From a checkpoint of a small sound classifier.
Training: 16100 steps, batches of 128, held-out accuracy 99%.
Data: trained on read English sentences (LibriTTS-R), 131.9 epochs.
Rows from block 6 of a small sound classifier, named by matrix and row number. Rows with one number belong to one channel. Each number is 500 + 50 x the weight over its row's rms, rounded and kept within 0 to 999. All counts start at 0. Numbers have three digits each.
After each channel's rows are labels from the 100 clips, of 14976, where the channel reaches its highest value: "responds to" is what is common among them; "band" is the frequency band that holds the peak. Only what is clearly more common there than usual is listed. The data: read English sentences (LibriTTS-R). In brackets: how many of the 100.
# convs1: 3x3 conv, stride 2 (model.blocks.6.convs.1.weight, 192x192x3x3, each kernel summed), inputs 0-63
# convs2: expand pointwise conv (model.blocks.6.convs.2.weight, 768x192x1x1, transposed), outputs 0-63

convs1.56:515592481502563614441519479564482492484496399464524469440471509496440532455473434528409448418554492499463581468542493470446451468451462496501579525478463467454423489461517485457460445427591546
convs2.56:458472450465478486467397480483523483455472427530538522485397484453500453453402477375471493423439457489396469481491468473492446506502549469482448488576534468499514384501529530528445460508525451
responds to: voice: female (100)
band: 500 to 1000 Hz (91)

convs1.109:467382445465532579425484462439492459499445455593493499493452620507481465450487409433491409474566468500448374474503440443413428463495419472506457466514452515552528481485601419462429461465544502
convs2.109:468549495495545637513494555440565453437475550499558469459555472448529445470473525433536465482526521554507431494562424511547483365484500491488388443445492503463508489490512599476465506489449511
responds to: voice: male (89)
band: 0 to 250 Hz (66); 250 to 500 Hz (33)

convs1.132:437385435451554493489374519409505539477462581563513440537483532438486434505444472476485460497495513456494378480440470465446464476483534488460418419591496508515510401507558425460494517597533465
convs2.132:500510488557473477497422464560421400500431508552389508383578450528533481551593478470531503514494508474463488555521392602442505523372539532454520543415453456500466477437465455485490462461471483
responds to: voice: male (100)
band: 1000 to 2000 Hz (99)

convs1.174:542359530477544494529466533517401452508503529513507483526605529540547424540577473423558526573473459539566407493485549551472519498583490524543552402503471468544513440476531481407507490500457507
convs2.174:447490423509672540506556447398466541433536587448455468558555460501540560508540523521400579453452514465530497445523487519493543505515444461447525533456448512490433554592530468497507438519487532
responds to: voice: male (100)
band: 4000 to 8000 Hz (100)

convs1.90:490523497549545484536401449520556621521577561480463462511464467466483483527443495580424506436426422457500563494434470456557487498465467475451501445588474553479421440513522462505493481617532516
convs2.90:569475508479472511501535452501502467477542391453465446482440538516497496491559589496450459476589458499533486402442492661437470533414506539490480472546476480442465563488577482533514451555456558
responds to: voice: male (81)
band: 1000 to 2000 Hz (73)

convs1.122:554442562541351466535463495449528449506499453495508515525493550536471506529539580470507508510481448521541406539479479603518572527473493532528443505449552500560476479479519466538500519435384492
convs2.122:502504459537533509449565444470474458483443519472454471451520471488489574413362539549432442492480581450614503495509422423411369439499442510397514448538460458436477535532474468521491468479472526
responds to: voice: male (100)
band: 4000 to 8000 Hz (99)

convs1.16:472604569472546513577510437523513518500548570465444468502535385449497590584499442535447433454495394479421626547507544417485453525492482425503534438546434589400424484572491441469510495568550482
convs2.16:529535523490441686510451550506434486524499423487517516491467448514460515502532518481511532509587633428462517428477535579520494537439481490535485450507471520554517468477527524615557527492461545
responds to: voice: male (95)
band: 250 to 500 Hz (96)

convs1.167:500494470551293428457527433504477522488532377450434487415462467500451495427499475530470534463462437512500515499492484488521481508455422551487491512424523434474467542449430525528449420410328504
convs2.167:472488462523522486515459517547665557457530529504379510579486565472543499378454424419439541462430411507453485494425524434535574427487592476505516435608475380483528479498491502455422588556562388
responds to: voice: female (100)
band: 2000 to 4000 Hz (95)

convs1.58:480484487556481482480363488543573548486540452415547462477453468495464444446477544534449526451444463500472514517371435478564494486454458475532526450493501520464397389464496508543502482537474501
convs2.58:518398491444499463585532486425522533511577486502508517528505469514389531495514495564391536424472474486556374507416481507421448516509471533463412441537503462466444552539553437507523449558388489
responds to: voice: female (100)
band: 4000 to 8000 Hz (100)

convs1.84:475336481420545528474455485373457504470412537557476453511497576469540448482489463391514460519494473455503371480520510472445460490521476515486390402526461500543549449495521426428488492521511460
convs2.84:493533463498616584511398486442449455445513672530504490453589481444534472553525493468494495488526521566476491513538388515498554480447388487468500460485455425394469453555499486370475489548495569
responds to: voice: male (100)
band: 4000 to 8000 Hz (61); 0 to 250 Hz (38)

convs1.175:542436532506293484537512518563478520554479495454467515491472483536447529553575553484444522443488484512565492538533491554562482573444446580511548482496553531519469503523489505543465517490330547
convs2.175:545449491508486514420501403517493497329481462450515446519527514497508514493494498507399539427462444431511468427427542471515458432519515484427529360510448467462452487525469541474468531479530497
responds to: voice: male (100)
band: 4000 to 8000 Hz (100)

convs1.44:529406504464389446516488532529397565531498508492532421527445522482486419482461591492497525500498538461570478429422462543566570530444563607471516423559601440507527502512553473491493548479423447
convs2.44:446482418467525522494538488451502497548503514520537517508472473418600533480404507547519524532492558411379500507461475480461495422499506552490514465467570637525382433413491468464576488476442546
responds to: voice: male (100)
band: 0 to 250 Hz (100)

convs1.141:541408506573377464498457475449547534552548419515513523512441548506460531484512569503490556488494461534587403491476470560541532522449492573487442455475552437555520484475521453581454475366402500
convs2.141:470516475490496533446543511516493436555356460503483470408401440437608534377381530496514416499482539474483516504473424501546505407529454508445547492482479535485441466425374568520494462437473549
responds to: voice: male (100)
band: 4000 to 8000 Hz (95)

convs1.180:517622561443563491538538458478410522465488489483410551505597536495601602536543524475549472564477473492548635463554569526548540524575468539464490490488461488533501513522428492411503465433511513
convs2.180:492509439492653525433471490458493463413472630480597440488570535456523474550502482430457435452483522512471502480502446539530573457596474477496529450539468481480500450542448473619471535515512475
responds to: voice: male (100)
band: 4000 to 8000 Hz (100)

convs1.173:523432428485505529473452574430532499494440563449582512515503513525441534527531520424411499433520594535547409456505467527471483429454572475510452466572511471530426445467552493560493575601534501
convs2.173:508541522536501433461444493557483440551439489443392501461416419477524466512468547511496535538484504463505499409547416540384466479490609572437518589382491556588457520407409438483548398387452535
responds to: voice: male (100)
band: 1000 to 2000 Hz (98)

convs1.71:546508526533364475561485564534503498512529494510480494559509552604467425536529523486508496484497561392575513454489525558493575465480577574479529529526657475553531510490520457559539561475373476
convs2.71:474434491554529493468473462499458452504472498529452517470570478503440464546549449528403528489449511366480471492514408509413450520466441438415517473537456504428417453587505449469512449474443488
responds to: voice: male (100)
band: 2000 to 4000 Hz (70)

convs1.181:479452497488511460561477529424517528545500627531541481542445514460408483554493498504397481409471529499521438527434423519499539511445532478514405462576548563500443516575575406533459533616523509
convs2.181:487513476531524470484415426515465396445453467423443406422441463452518434473538565519479466513550501470466498395482349573493533500410541533468536507484398460428449488482456496508512479424480582
responds to: voice: male (100)
band: 1000 to 2000 Hz (52); 250 to 500 Hz (43)

convs1.112:497543467480557570444485448564491491497505389435549451421465456489475493428478428491436488441477460479506565448481483460464451445472425508505583456474431486457415467436480481475426405435562522
convs2.112:454406471464450509531459519467503526479522400556509522518474505465470498439453458397450538387467486473458428528450453510485417466529497442473363464528532452510482471517579530550481479518482464
responds to: voice: female (100)
band: 2000 to 4000 Hz (96)

convs1.18:559430530530277489511519430511489470523495399493488481460459489513422489515542453481471513466485399576501432512503453484501449493484393530535505433485517534494492510459485534511433475391315561
convs2.18:528497537538521536532483526578674538483537503472431476547560536560550497333475465537442527412458443532555465459430554423573584431494525498485507438547454365478557575505484489461459584511585456
responds to: voice: female (100)
band: 250 to 500 Hz (85)

convs1.43:487317467460545581474437479416490511498454509611512504536454632509476483500469465437475442470555465471503340468492450482445454474481431502480431428581481499580540441500620400470416493508557514
convs2.43:481527488502527502471448496496514413410425530455542434425530512447542391479508506432537457484514468501443460476541362525527545386460467466458446464475453480413477438483512574439452549446463484
responds to: voice: male (100)
band: 4000 to 8000 Hz (100)

convs1.137:498548519478546519497486426538436482506536467477502434471534411508531510515504416496516458497425395542529573440489522481472455433518375474524544386486447515489491454445484474470472427458532533
convs2.137:587494580512475576499543593555500515537513426536484475521532523628481522447523489484477556430499551502523443478517540565528508469529435398460461486494517501508609493548596540629505533509491470
responds to: voice: female (100)
band: 1000 to 2000 Hz (34)

convs1.150:506474501538435377496530512532504624576584515478485477512415462420482517465460561596445567459492548449515512557440413482532434603437532556462503523500515507456490514565509471492454512466480468
convs2.150:495487473487540574406506534478510490523445519479462470528477459482604556435544440539520496460541623374434502515440510481509533432476445496478471405465515570540486421410475494457503463477486463
responds to: voice: male (97)
band: 0 to 250 Hz (83)