{"model": "sound classifier", "dataset": "read English sentences (LibriTTS-R)", "train_examples": 15625, "stem": "deep", "mixing": "cutmix", "residual_init": "scaled_by_depth", "lr": 0.0017, "lr_schedule": "cosine", "weight_decay": 0.3}
Rows from block 5 of a small sound classifier, named by matrix and row number. Rows with one number belong to one channel. Each number is 128 + 24 x the weight over its row's rms, rounded and kept within 0 to 255. All counts start at 0. After the name is the row's rms in percent of the matrix's.
After each channel's rows are labels from the 100 clips, of 14976, where the channel reaches its highest value: "top examples" is what is common among them. Only what is clearly more common there than usual is listed. The data: read English sentences (LibriTTS-R).
# convs1: 3x3 conv (model.blocks.5.convs.1.weight, 96x96x3x3, each kernel summed), inputs 0-95
# convs2: expand pointwise conv (model.blocks.5.convs.2.weight, 384x96x1x1, transposed), outputs 0-76

convs1.1 091 [145 125 127 165 140  98 148 147 107 118 122 153 112 177  89 158  72 117 158 152 124 126 111 125  98 124 144 137 102 106 103 120 109  93 138 109 152 126 141 137 145 128 127 144  91 126 100 150 146 130 136 159 105 139 147 133 137  77 185 118 126 113 100 160  94 151 127 100 120 109  98 117 151 161 156 161 101 145 114 122 170 142  96 140  84 134  52 132 139 128 120 137 114 123 120 103]
convs2.1 099 [130 100 120 148 105 138 144  96 129 116 119 148 138 147 152 120 149 132 118 119 132 128 157 139 128  73 143  92 122  86 138 107 110 156 168 122  98 122 143 142 151 127 147 123 145 168 114  95 185 118 166 131 102 127 139  97 105  92 108 107 145 130 146  91 132 120 127 143 130 138 149 131 106 118 153  74 147]
top examples: voice: male

convs1.44 117 [130 131 125 150  86 120 163 137 141  86 111 153 145 138 110 155 108 112 103 133 116 117 121 140  84 104 154 142 106 122 105 139  71 145 121 127 130 139 155 136 138 130 168 130 129 124 102 125 129 111 107 174 150 145 160 124 119  89 168 110 158  90  82 164 113 149 105 140 104 108 164  96 145 137 116 179 135 144  84 126 165 139 123 130  98  99 118 165 101  77 123 135 124 102 150  97]
convs2.44 096 [127  96  78 116  98 127 170  90 123 108 120 106  96 152 150  96 115 165 115 170 140 153 124 135 109 102 145 146 123 115 107 102 136 107 156 126 141  99 132 144 141 174 136 117 119 134 157 103 126 143 149 120 129 126 105 125 138 100 128 147 128 126 145 114 140 110 101 160  92 111 106 170 126 124 129 109 146]
top examples: voice: female

convs1.21 095 [105 130  78 133 132 125 158 108 126 112 131 141 118 102 141 140 114 115  93 105 132 112 114 129 105  93 135 131 129 112 133  64  89 148 107  71 126 113 120 122  86 103 129 133 152 103 112 128 107  98 118 128 128 113  85  92 132 132 124 116 122  95  88 145 136 112 114 108 157 132 140  71 146 121 130 137 114 152 150 134 110 141 118 116 103 109  79  92  80 104 119 135  94 124  56  95]
convs2.21 115 [116 118 117 143 143 149 107 123 113 111 111 134 110 101  94 129 140 118 137 107 134  95 107 111 109 133 110 124  94 149 144  93  83 105 107 140 105 105 136 128 117  93 108 109 111 124 110 156 132  84 107 134 163  83 135 112 141 117 163 127 140 119  93  91 124  90 168 136 126 120 107  77 113 159 113 141 148]
top examples: voice: male

convs1.13 101 [153 110 147 104 111 117 117  93 120 157 149 162 108 153 135  79 173 142 132 133 126 154 154  88 153  64 116 127 102 148 113 145 143 150 142 108 137 102 129 123 141 107 108 130 122  83 132 139 139 131 157 117 108  80 119 101 145 176 142 100 143 180 151 125 136 128  80 104 127 138  98 138  77 116 117 136  57 115 131  92 125 119 123 113 139 134 138 136 127 161 146 105 147 122 115 147]
convs2.13 105 [149  97 121 161 146 145  94 157 142 128 114 100 113  72  88 143 162  89 115  89 134 149 140 173 158 148 154 128 113 152 167 118 142  84 125 172 145 129 171 171  82 120 116 126 120 150 115  71 103  90 103 129 178 143 114 136 133 155 142 111  85 100 140 127 144 116 117 124 135 141 134 132 143 121  93 157 168]
top examples: voice: male

convs1.42 071 [135  97  95 153 109 125 115 118 137 134 130 113 123 117  83 112 106  67 152 146 167 120 116 128 150 131 165 183 151  92 132  88  95 155 131 155 106  93 168 102 101 124 142 115 117 101 168 128 135  98  95 124 126 106 111 113  78 124 113 119 151 128  92 131 121 197 114  94 130 125 142 130 154 145 112 134 130 116 145 102 159 147 124 145 139 107 138 119  84 141 170 127 129 124  95 115]
convs2.42 096 [110 151 145  95 137 168 119 124 178 139 115 109 135 137 166 166  85 146 146 115  85 146 115 159 128 153 167  93 103 112 126 127 175  97 138 161 100 165 180 141 125 121 126 154 143 144 145  68 146 186 134 127 101 131 133 145 123 112 117 113 150 131 129 113 130 124 123 108 101 144 109 100  98 110 148 115 145]
top examples: voice: female

convs1.3 067 [122 137 109 153 151 114  97 123 117 103 147 118 126 121 130  99 105 136 117 121 121  98 107 155 147 141 152 149 154 151 145 131 112 126 149 112 143  68 123 113 157 125  87 114 138 125 148  70 174  89  98 128 120 147 163 153  57 135 104 123  92  98 124 113 129 141 130  94 125 137 110 149 121  93 118 135 116 107  96  90 124  97 162 138 147  85 158  78 115 142 125 148  80 126 124 108]
convs2.3 113 [130 139 136 127 102 139 100 117 137  96 102 126  99 111 133 162 129 114 122 116 100 103 130 120 138 131 143 100 109 148 158 137 149 130 106 168  91 151 147 145 107  82  68 178 119 145 105 178  99 153 106 145 135 167 130 124 124 140 109  87  87 186 120 173 123 147 142 124 106 121 162 139 132  96 126 134 139]
top examples: voice: male

convs1.83 111 [157 128 116 150  98 129 146 143 127 111 118 169 135 154  95 128  90 116 131 150  95 137 128 127 106  98 164 144 116 107 102 128  79 137 121 125 146 136 160 141 143 125 169 146 130 112 101 126 145 128 119 166 132 135 147 136 120  84 174 105 151 115  78 160 104 173 102 105 120 107 153 110 144 154 138 186 123 161 102 138 182 125 124 146  93 123  78 163 101 109 134 139 127 121 122  92]
convs2.83 093 [130  95  90 142 100 144 158  93 140 133 100 135 128 155 160 117 137 134  78 131 127 133 149 164 142  98 145  94 108  83 124 120 115 122 137 142  77 144 144 145 127 133 135 128 133 156 131  85 149 149 181 140 114 146 128 134  90  84 112  99 148 133 144  95 134 112 115 144 119 100 126 122  95 115 144  75 131]
top examples: voice: male

convs1.35 105 [144 130 130 118 120 166 120 120 133 165 114 106 153  90 157 123 137 166 105  84 118 164 176 153 136 143 142 143 115 166 165 134 111 138 103 126 146 188 115 177 144 117 140 115 166 144 128 106 169 142 144 104 157 144 100 164 111 150  83 150 120 143 145 120 131 117 149 149 144 115 153 126 119  88 143 131 165 142 136 145 136 126 151 109 168 127 153 136 174  76 139 135 154 155 144 138]
convs2.35 094 [156 154 145 172 124 148 114 136 147  66  90 121 126 122  99 100 136 117 139 136 121 116 139 172 104 142 126 136 160 100 109 163 149 132 132 131  94 108 145 134  94 140 125 113  88 143 111 125 104 136 157  77 130 140 100 139 102 117  78 124 136 127 107 174  74 116 106 184 113 106 176 111 134  85 111 101 102]
top examples: voice: male

convs1.29 099 [115 128  90 101 127 146 137 129 124  84 115 149 145 166 124 168 117 117  66  90 160  92 115 131 135 131 103 104 150 136 102 110 159  72 139 118 135 141 106 126 124  96 141 111 123 115 143 145 109 166 116 144 143 117  99 150 128 101 125 118 117  96 140 105 107  99 124 156  96 127 124 135 137 108 134 149 115 130 139 161 106 163 119  68  79 143 125 114 122 108  80  92  82  93 130 159]
convs2.29 099 [111  98 169 115 132 119 118 113 132 175 172 127 132 125 164 137 135 148  93  97 144  97  97 131 120 134 156 111 113 117 133  72 117 139 108 132  99 100 132 102 133 125 143  88 119 123 173 111 147 121  93 161 142 105 121 142 106 106 126 120 117 106 128  92 130 109 124 109 151 116 154 122 110 120 163 137 121]
top examples: voice: male

convs1.30 105 [137 128 175 112 122 135 118 128  99 151  99 109 114 112 139 110 146 151 145 131 103 156 137 116 114 117 111  97 113 164 139 203  89 119 131 128 144 119  93 116 199 142 121 116 132 112 122 106 187 130 147 105 114 117 147 164 122 157 114 185 133 155 155 120 121 106 117 146 109 112 116 135 126 131 133 105  88 117  98 129 132 104 119 161 136 139 115 157 175 143 105 131 163 119 186 117]
convs2.30 090 [167 116 153 111 147 121 125 132 116  88 118 140 141 140  67 152  82 128 128 141 118 125 146 149 120 145 138 125 159 122 158 153 142  99 139 132 140 122 142 128 147 147 131 133 127 165  86 132 140 137 151  58 118 162 131  84 111 132 142 158 157 132 142 136 137 124 136 166 136 132 166 125  98 138  96 120 113]
top examples: voice: male

convs1.14 111 [122 146 127 134 100  97 132 165 118 160 102 107  87 108 111 143 130 103 111 108 155 145 104 132 117 131  92 134 123 129 117 145 113 111 147 101 142 103  67 107 163 186 107 134 108 129 145 105 156 109 132 106 136 133 131 113 119 126 104 184  86 109 115 103 154  91 142 131  97 121  74  96 121 134 149  81 144 110 120 108 123 101  79  88 117  90 132 108 145 106 127  88 125 134 149 114]
convs2.14 106 [128 133 160 123 151 169 116 136 134 125  92  89 146 130 138 138 123 131 121 118 138 129 111 156 113 151 142 115 142 106 157  81 171 131 154 170 102 124 174 167 140 113 163  96 136 141 123 106 174 132 135 121 153 158  98 111 163 136 107 143 149 138 136 117 126 111 123 135 148 125 156 154  80 159 135 114 148]
top examples: voice: female

convs1.91 126 [136 125  77 113 112 151 137 162 157 117 117 151 165 120 136 130 143 135  86  88 167 145 163 131 150 115 145 150 134 139 145 103 136 153 118 149 132 166 135 150  54 159 162 138 144 105 155 113 128 145 111 165 155 115 114 141 141 137 101 164 149 104 145 120 135 143 161 149 119 133 151 157 145  95 125 154 150 151 117 134 149 162 138  92 122 135 159 143 101  91 156 109  83 168 105 148]
convs2.91 097 [142 122 115 121 125 178 131 164 163 124 115  97 147 124 145 124 147 156 131 125 100 106 111 143  86 113 136  69 109  99 125 143 166  96 102 143 106 123 110 144 111 135 118 121  94 114 121 123  97 128 158 104 150 167  82 113  94  87 116 134 115  89 118 140  94  99 110 135 126  98 148 133 124 120 118 110 105]
top examples: voice: female

convs1.8 096 [ 77 145 149 102 153 120 143 135 125 127 156 135 150 137  94 113 124 115 152 132 140  90  89 124 130 162 129  69 105 120 120 131 126 109 116 157 102 100 162  88 139 151 135  91 121 158 147 132  94 130 146 122 111 129 139 104 108 114 152 161 156 149  94 127 119 125 145  86 132 157 138  97  90  83 124 139 142 106 145  55 138  95 149 142 163  93 160 118 153 155 132 112  95 119 124 140]
convs2.8 091 [152 166 124 128 132 171  99 144 173 168 143 124  91 109 108 111 125  98 161  88 172 174 139 140 111 119 155 125 130 118 133 124 156  93 150 153 151 130 150 139 146 109 145 124 158 145 124  91 156 121 129 140 122 130 104 152 149 120 116 184 123 148 120 116 138 114 108 126 122 143 102  95 149 172  71  96 136]
top examples: voice: female

convs1.87 092 [ 95 158 145 154 180 143 127  70 119 131 121  88 159 108 101 161 103 155 138 119 118 109 118 140 147 159 131 119 143 101 101 140 160 107 148 127 121 144  95 111 126 103  76 125 142 158 149 148 120 133 117 112 121 137 165 167 170  89 115  90  92 131 139  94 137 116 148 161 142 140 120 154  91 139 107 100 116 110 115  65 130 152 153 140 113 134 152 129 129 130 146  99 129 131 168 156]
convs2.87 094 [132 126 136 127  85 119  83 155 117 117 122 138 130 182 148 116 122 158 141  86  93 108 147 126  88  92 138  84  94 119 128 133 166 154 104 151 113 156  82 143 117 127 138 128  70 123 131 126  97 139 126  70 100 131 190 151 177 116 198 113 127  83 109 106  46 111 135 144  97  61 112 138  94 120 161 140 101]
top examples: voice: female

convs1.54 091 [120 141 109 140 151 160 153 146 116 102 121  97 165 101 125 146  94 133 137  91 133 107 125 187 124 168 159 127 146 129 127 128 107  77 124 144 135 128 131 124 149 131 123  90 137 181 135 114 144 153 111 112 158 174 140 171  73 125 119 160 108  94 135 106 122 140 114 129 116 155 155 109 149  69 154 126 173 116 100 127 130 110 155 114 119 104 134 125 148 128 104 134  94  86 157 153]
convs2.54 096 [151 143 160 170 130 124 108 147 139  81 123  81 121 105 111 138 174  99 151 147 151 130 166 158 142 142 159 159 185 141 126 109 127 116 136 128 115 120 185 146 123  99 111 117 133 149 120 143 100 115 144 121 106 148  99 142 147 139 125 163 100 179 111 147 126  94 120 156 158 130 187 174 121 111  99 123 154]
top examples: voice: male

convs1.74 097 [ 79 159 137 114 151  63 155 138 139 107 174 131 122 151 135  90 133 133 105 130 138 112  79 111 145 156 113  73 100 139 147 143 153 102 154 148 152  85 138  97 149 132 139 124  83 130 122  90 131  94 134 125  99 167 116 136  80 126 144 133 139 143 110 101 155 107 127  92  87 154 143 147  97 110 128 119 144 136 124 136 121  91 161 118 141  98 150 114 135 154 103 138 126 136 143 100]
convs2.74 101 [163 164 152 149  96 133 100 141 103 152 151 162 125 121 140 149 153 114 124  94 109 100 163 134 164 147 124 136 145 134 171 122 132 123 124 128 134  81 138 128 124 144 123 137 157 120 171 160 106 139 101 121 124 145 115 140 113 135 110 136 110 136 134 114 125 178 130  96 102 153 147 155 140 143 110 139  79]
top examples: voice: male

convs1.11 082 [113 134 112 134 157 149 114  71 139 114 114 159 149 163 117 150 133 108  90 106 136  94 137 144 172 108 130 125 136 122  86 110 147 116 132  93 140 139 105 126 136  71 134 132 137 139 149 114 118 123 100 129 133  95  49 151 121 104 115  86 102 126 153  90 121 130  90 142 133 136 139 130 120 139 120 167  73 148 136 104 134 174 118 100 133 111 133 126 102 102 112  99 145 103 116 174]
convs2.11 113 [126  78 144 156 126 128  85 153 149 131 120 149 146 121 133 155 157 110  93  55 122 108 138 142 142 125 151  95 106 156 169  89 109 139 114 145  68 156 125 108  99  86 138 119 116 139 147 109 101 118 105 120 143 115 153 176 109 100 129  85  94 110 132 129 103 106 131 135 136 116 158 120 104 110 141  97 145]
top examples: voice: male

convs1.57 092 [113 110 111 108 100 108 126 138 120  90 161 132 118 140 147 124 129  93  93 112 142 107  95 141 123 145 128 112 141 136 167  99 129 147 120 159 129  89 140 101 115 143 107 103 123 131 136 110 141  87 121 125 130 179 123 117 125 155 153 151 106  89 122 159 131 138 146 108 127  76 128 121 130  71 108 122 142  98  54 124 118  91 142 146 143  97 156  89  96  98 134 175  82 110 115 110]
convs2.57 098 [125 186 152 139 137 145 121 100 171 116 113 124 121 123 126 151 125 109 166 129 106  96 103 103 125 112 155 127 126 140 113 153 116 139 130 141 124 109 135 124 112 122 102 141 161 132 125 164 123 130 131 153 107 128 130 108  91 117 123 128 115 204 124 162 137 166 129 134  97 157 154 124 148  69 110 128 125]
top examples: voice: male

convs1.80 086 [182 127 122 169 150  77 132 137 127 123 151 106  89 105 146 134 117 135 142 138 103 154 139 138 113 127 144 182 123 144 160  75 119 154 117 112 109 107 121 139  73 142  72 133 109 137  86 132 156 105 107 112 131 104 132 104 122 131  97 112 101 153 126 145 118 148 122 100 136 145  83 127 163 144 113  84 118 142 144 126  95 152 124 160 165 117 132 108 103 136 109 163 106 132  95  89]
convs2.80 101 [143 150  99 123 132 120 107  83 151 119 107 109 126 116 106 135 104 104 123 110  83 126 140 141 135 125 126 115 100  92 125 186 136 102 123 149 145 158 134 135 108 131  86 207 105 113 105 147 131 167 110 120 133 161 122 124 106  97 114 143 116 123 116 130 120 141 121  83  92 106 127 103 126 138 109 164  89]
top examples: voice: female

convs1.89 114 [126 118  88 127 129 126 176 163 151 114 140 134 143 112 115 125 131 135 108 120 146 141 151 127 148 123 135 140 121 129 133  75 130 130 118 132 120 146 133 122  18 165 141 146 122 120 148 104 117 134 126 150 134  99  78 126 121 132  96 158 152 129 122  98 145 143 155 117 114 137 120 152 158 124 125 139 130 154 105 113 141 159 126 107 140 121 170 109  96 123 134 107  68 167  57 138]
convs2.89 096 [120 118 131 109 136 160 127 128 175 174 108 123 154 130 135 154 119 124  95  83  86 143 106 147 143 136 141  88 118 123 132 101 165  95 171 172 119 138 149 133 120 114 134 124 124 116 120 136 113 153 127 148 162 153  98 136  85 106 155 135  57 128 145 144 117  99 155 114  98 126 123 102 144 114 127 124  96]
top examples: voice: female

convs1.26 095 [124 142 153 113 114 129  86  85 124 156  91 115 123 134 129 126 114 139  56  61  98 136 136 113 148 141  88 120 140 126 122 178 148 123 135 130 154 143  95 152 163  81 125 122 136 106 137 118 134 122 145  98 108 113 126 166 136 119 101  87 100 159 145 104 116  91 122 153 114  87 110 132 106 128 144 122 107 138 136 142 149 141 122 114 132 138 151 139 161  71 122 104 165 128 170 135]
convs2.26 082 [119 123 142 107 119 143 123 112 116 121 141 125 155 167 135 170 122 137  82  95 107  96 112 156 142 122 139 100 103 110 175 163 124 154 124 153 110 143 139 121  97 103 143 144  94 150 129 109 105 134 119 120 130 182 166 143 131 117 151  80 147  83 149 133  82 129 135 171 111 101 143  97 126  86 144  96 103]
top examples: voice: male

convs1.60 112 [143 131  84 109 122 151 137 147 143 120 137 154 175 143 155 154 140 146 128 136 142 153 155 145 149 164 150 151 133 142 159  98 132 154 131 164 144 172 169 165  80 136 169 118 130 151 146 142 134 152 106 142 164 153 151 163 142 136 140 131 141  91 149 150 149 141 148 148  98 140 167 141 140 100 139 165 174 137 124 153 168 145 158 129  94 147 154 145 125 108 157 168  91 137 146 141]
convs2.60 101 [134 141 123 165 122 136 140 160 155 115 135 117 136 101 128 110 147 142 147 150 112 142 148 134  68 120 194 120 133  92 127 146 130 128  83 116  99 115 121 117 104 125 117 114 138 130 120 104 116  97 173  87 112 150 102  99 126  78  93 133 144 118  98 130 118 135  97 163 157 139 156 135 137 130 109  88 160]
top examples: voice: male

convs1.52 102 [142 130 121 157 172  85 152 123  98 120 163  87 101 121 131 155 116 117 154 137  88 105 112 152 115 152 113 149 109 129 160 121 137 120 129 115  90  96 137 117 143 127  53 113  92 151 115 164 126 123 134 108 130 119 115 108 126 127 130 123 130 147 102 141 136 116 127 113 126 150  83 122 139 132  93  55 104 116 109 111  86 143 136 143 128 125  82  97 123 162  99 156  98 115 120  78]
convs2.52 095 [127 141  85 105 123 162 115  95 156 129  94 119 132 105  99 137  95  94 121 121 103 125 117 147 108 171 144 144 122  74 118 185 145 120 119 150 138 148 157 137 113 139  92 144 102 151 101 127 125 155 112 121 109 167 120 147 138 145 131 137 140 120 112 108 130 133 120  90  81 117 100  94  86 101 119 154 120]
top examples: voice: female

convs1.56 084 [138 135 160 112 115 161  92  76 148 173  92 134 127 128 139  94  98 155 139 101 104 144 126 118 130 114 152 148 102 117 151 149  94 147 116 103 115 157 142 129 170  59 137 113 118 116 126 158 145 172 123 110 119 132 125 139 163 113 140 108 153 141 140 134 125 145 100 136 140 123 163 101 105 104 118 146 117 145 119 130 129  86 135 158 102 181 101 131 149 115 160 171 192 125 134 140]
convs2.56 094 [145 116 152 131 139 134 157 123 125 117 103 109 151 145 134 168 134 139 150 141 112 128 112 151 112  74 107 100 102 107 109 129 113 125  95  96 126 125  82  75 190 126 126 109 125 135 117 150 158 141 162 116  99 114  83 104 116 128 171 118 175 102 111 120 141 137 162 145 164 132 106 130  98  94 148 100 166]
top examples: voice: male

convs1.67 113 [137 126 149 114 112 130 105  93 123 136  98 139 103 116 131 123 107 125  89 105 114 136 119  77 100 115 107 116 125 113 114 149  92 121 135  82 146 155 135 145 159  77 155 131 143 103 115 130 163 140 118 128 106  89 106 148 118  96 117 117 150 138  89 113  99 102  80 116 108 100 145  97  98 127 165 143 111 150 149 159 157 104 105 123  71 120  73 140 153  98 118 130 178 118 134  99]
convs2.67 120 [193 125 135 168 117 158 165 143 152 115 115 141 157 133 128 159 138 147 137 127 142 123 151 173 161 128 158 117 111 130 182 124 144 150 139 164 106 126 160 169 114 123 169 110 148 173 121 154 141 140 153 114 125 155 150 121 157 135 146 134 150 137 157 116 152 120 121 143 126 140 152 155 105 126 149 115 115]
top examples: voice: male

convs1.58 073 [111 153 105 104 131 173 122 140 137  89 107 143 169 137 105 154 111 129 125  90 149 103 117 144 141 128  90  61 175 118 107 139 123  61 117 143 120 127 112 124 162 127 106 104 152 138 172  94  78 143 128 128 155 121 148 165 135 116 127 158 110  96 129 116 123 108 149 132 137 130 112 108 123 105 113 129 118 134 121 104 104 128 127 128 145 113 155 119 125 130 108  67  80 120 136 183]
convs2.58 106 [165 143 145 176 126 134 106 180 133 157 156 142 102 122 165 130 177 160 114 114 136 131 185 139 135 102 142 167 145 135 121 143 128 147 155 109 135 102 133 119 111 165 144 114 127 151 154 132 174 119 130 128 107 132  98 109 120 108 140 175 139 132  98 108 117  79 129 133 154 116 165 150 120 112 157 140 152]
top examples: voice: male

convs1.50 095 [109 102  97 102 118  83 111 134 141 110 141 129 116 104  94 116 151  96 136 126 155 122 101 101 129 122 108 100 103 143 156 100 101 143 128 146 104  92 142  90  96 167 114 100  95 104 143 116 127  78 113 117 109  91 114 109 105 156 102 157 150 109  85 133 150 116 131  80 107 124 101  96 110  93 104 112 119 104 134  65 139 105 112 130 125  86 145 103 110 129 137 126  88 133 104 101]
convs2.50 095 [125 196 129 138 140 157 126 126 194 134 113 112 140 120 132 121 105 140 169  96  94 130 120 136 108 128 160  85 111  96 134 165 151 126 154 157 106 134 146 120 120 125 118 158 165 118 120 107 120 175 134 132 115 189 130 140 105  93 117 120 144 159 109 119 144 143 109 121  99 158 143 104 113 115 127 136 127]
top examples: voice: female

convs1.16 078 [156 149 132  84 147 125  94 111 117 135 113 144 111 164 102 113 131 145 141 135 143 128 129  91 138 117 125  93 113 146  88 100 127  92 154 128 139 123 118 118  99 117  89 101 114 131 118 123 126 147 135 121  92  86 130 165  95 121 155 130 100 116 147  68 117 120  89  81  95 119 106 121  74  95 127 133  83 127  93 103 135  78 131 109 108 127 102  88 148 119 125  93 113 127 108 170]
convs2.16 102 [170 132 141 196 123 160 134 148 151 125 139 127 146 112 140 126 195 133 125 118 174 139 170 182 163 113 181 131 123 140 160 124 138 128 147 151 135 110 167 158 108 133 144 114 139 169 126 124 134 116 155 129 141 163 120 123 112 119 134 121 110 134 147 123 145 113 128 133 167 135 162 179 145 129 141 110 168]
top examples: voice: male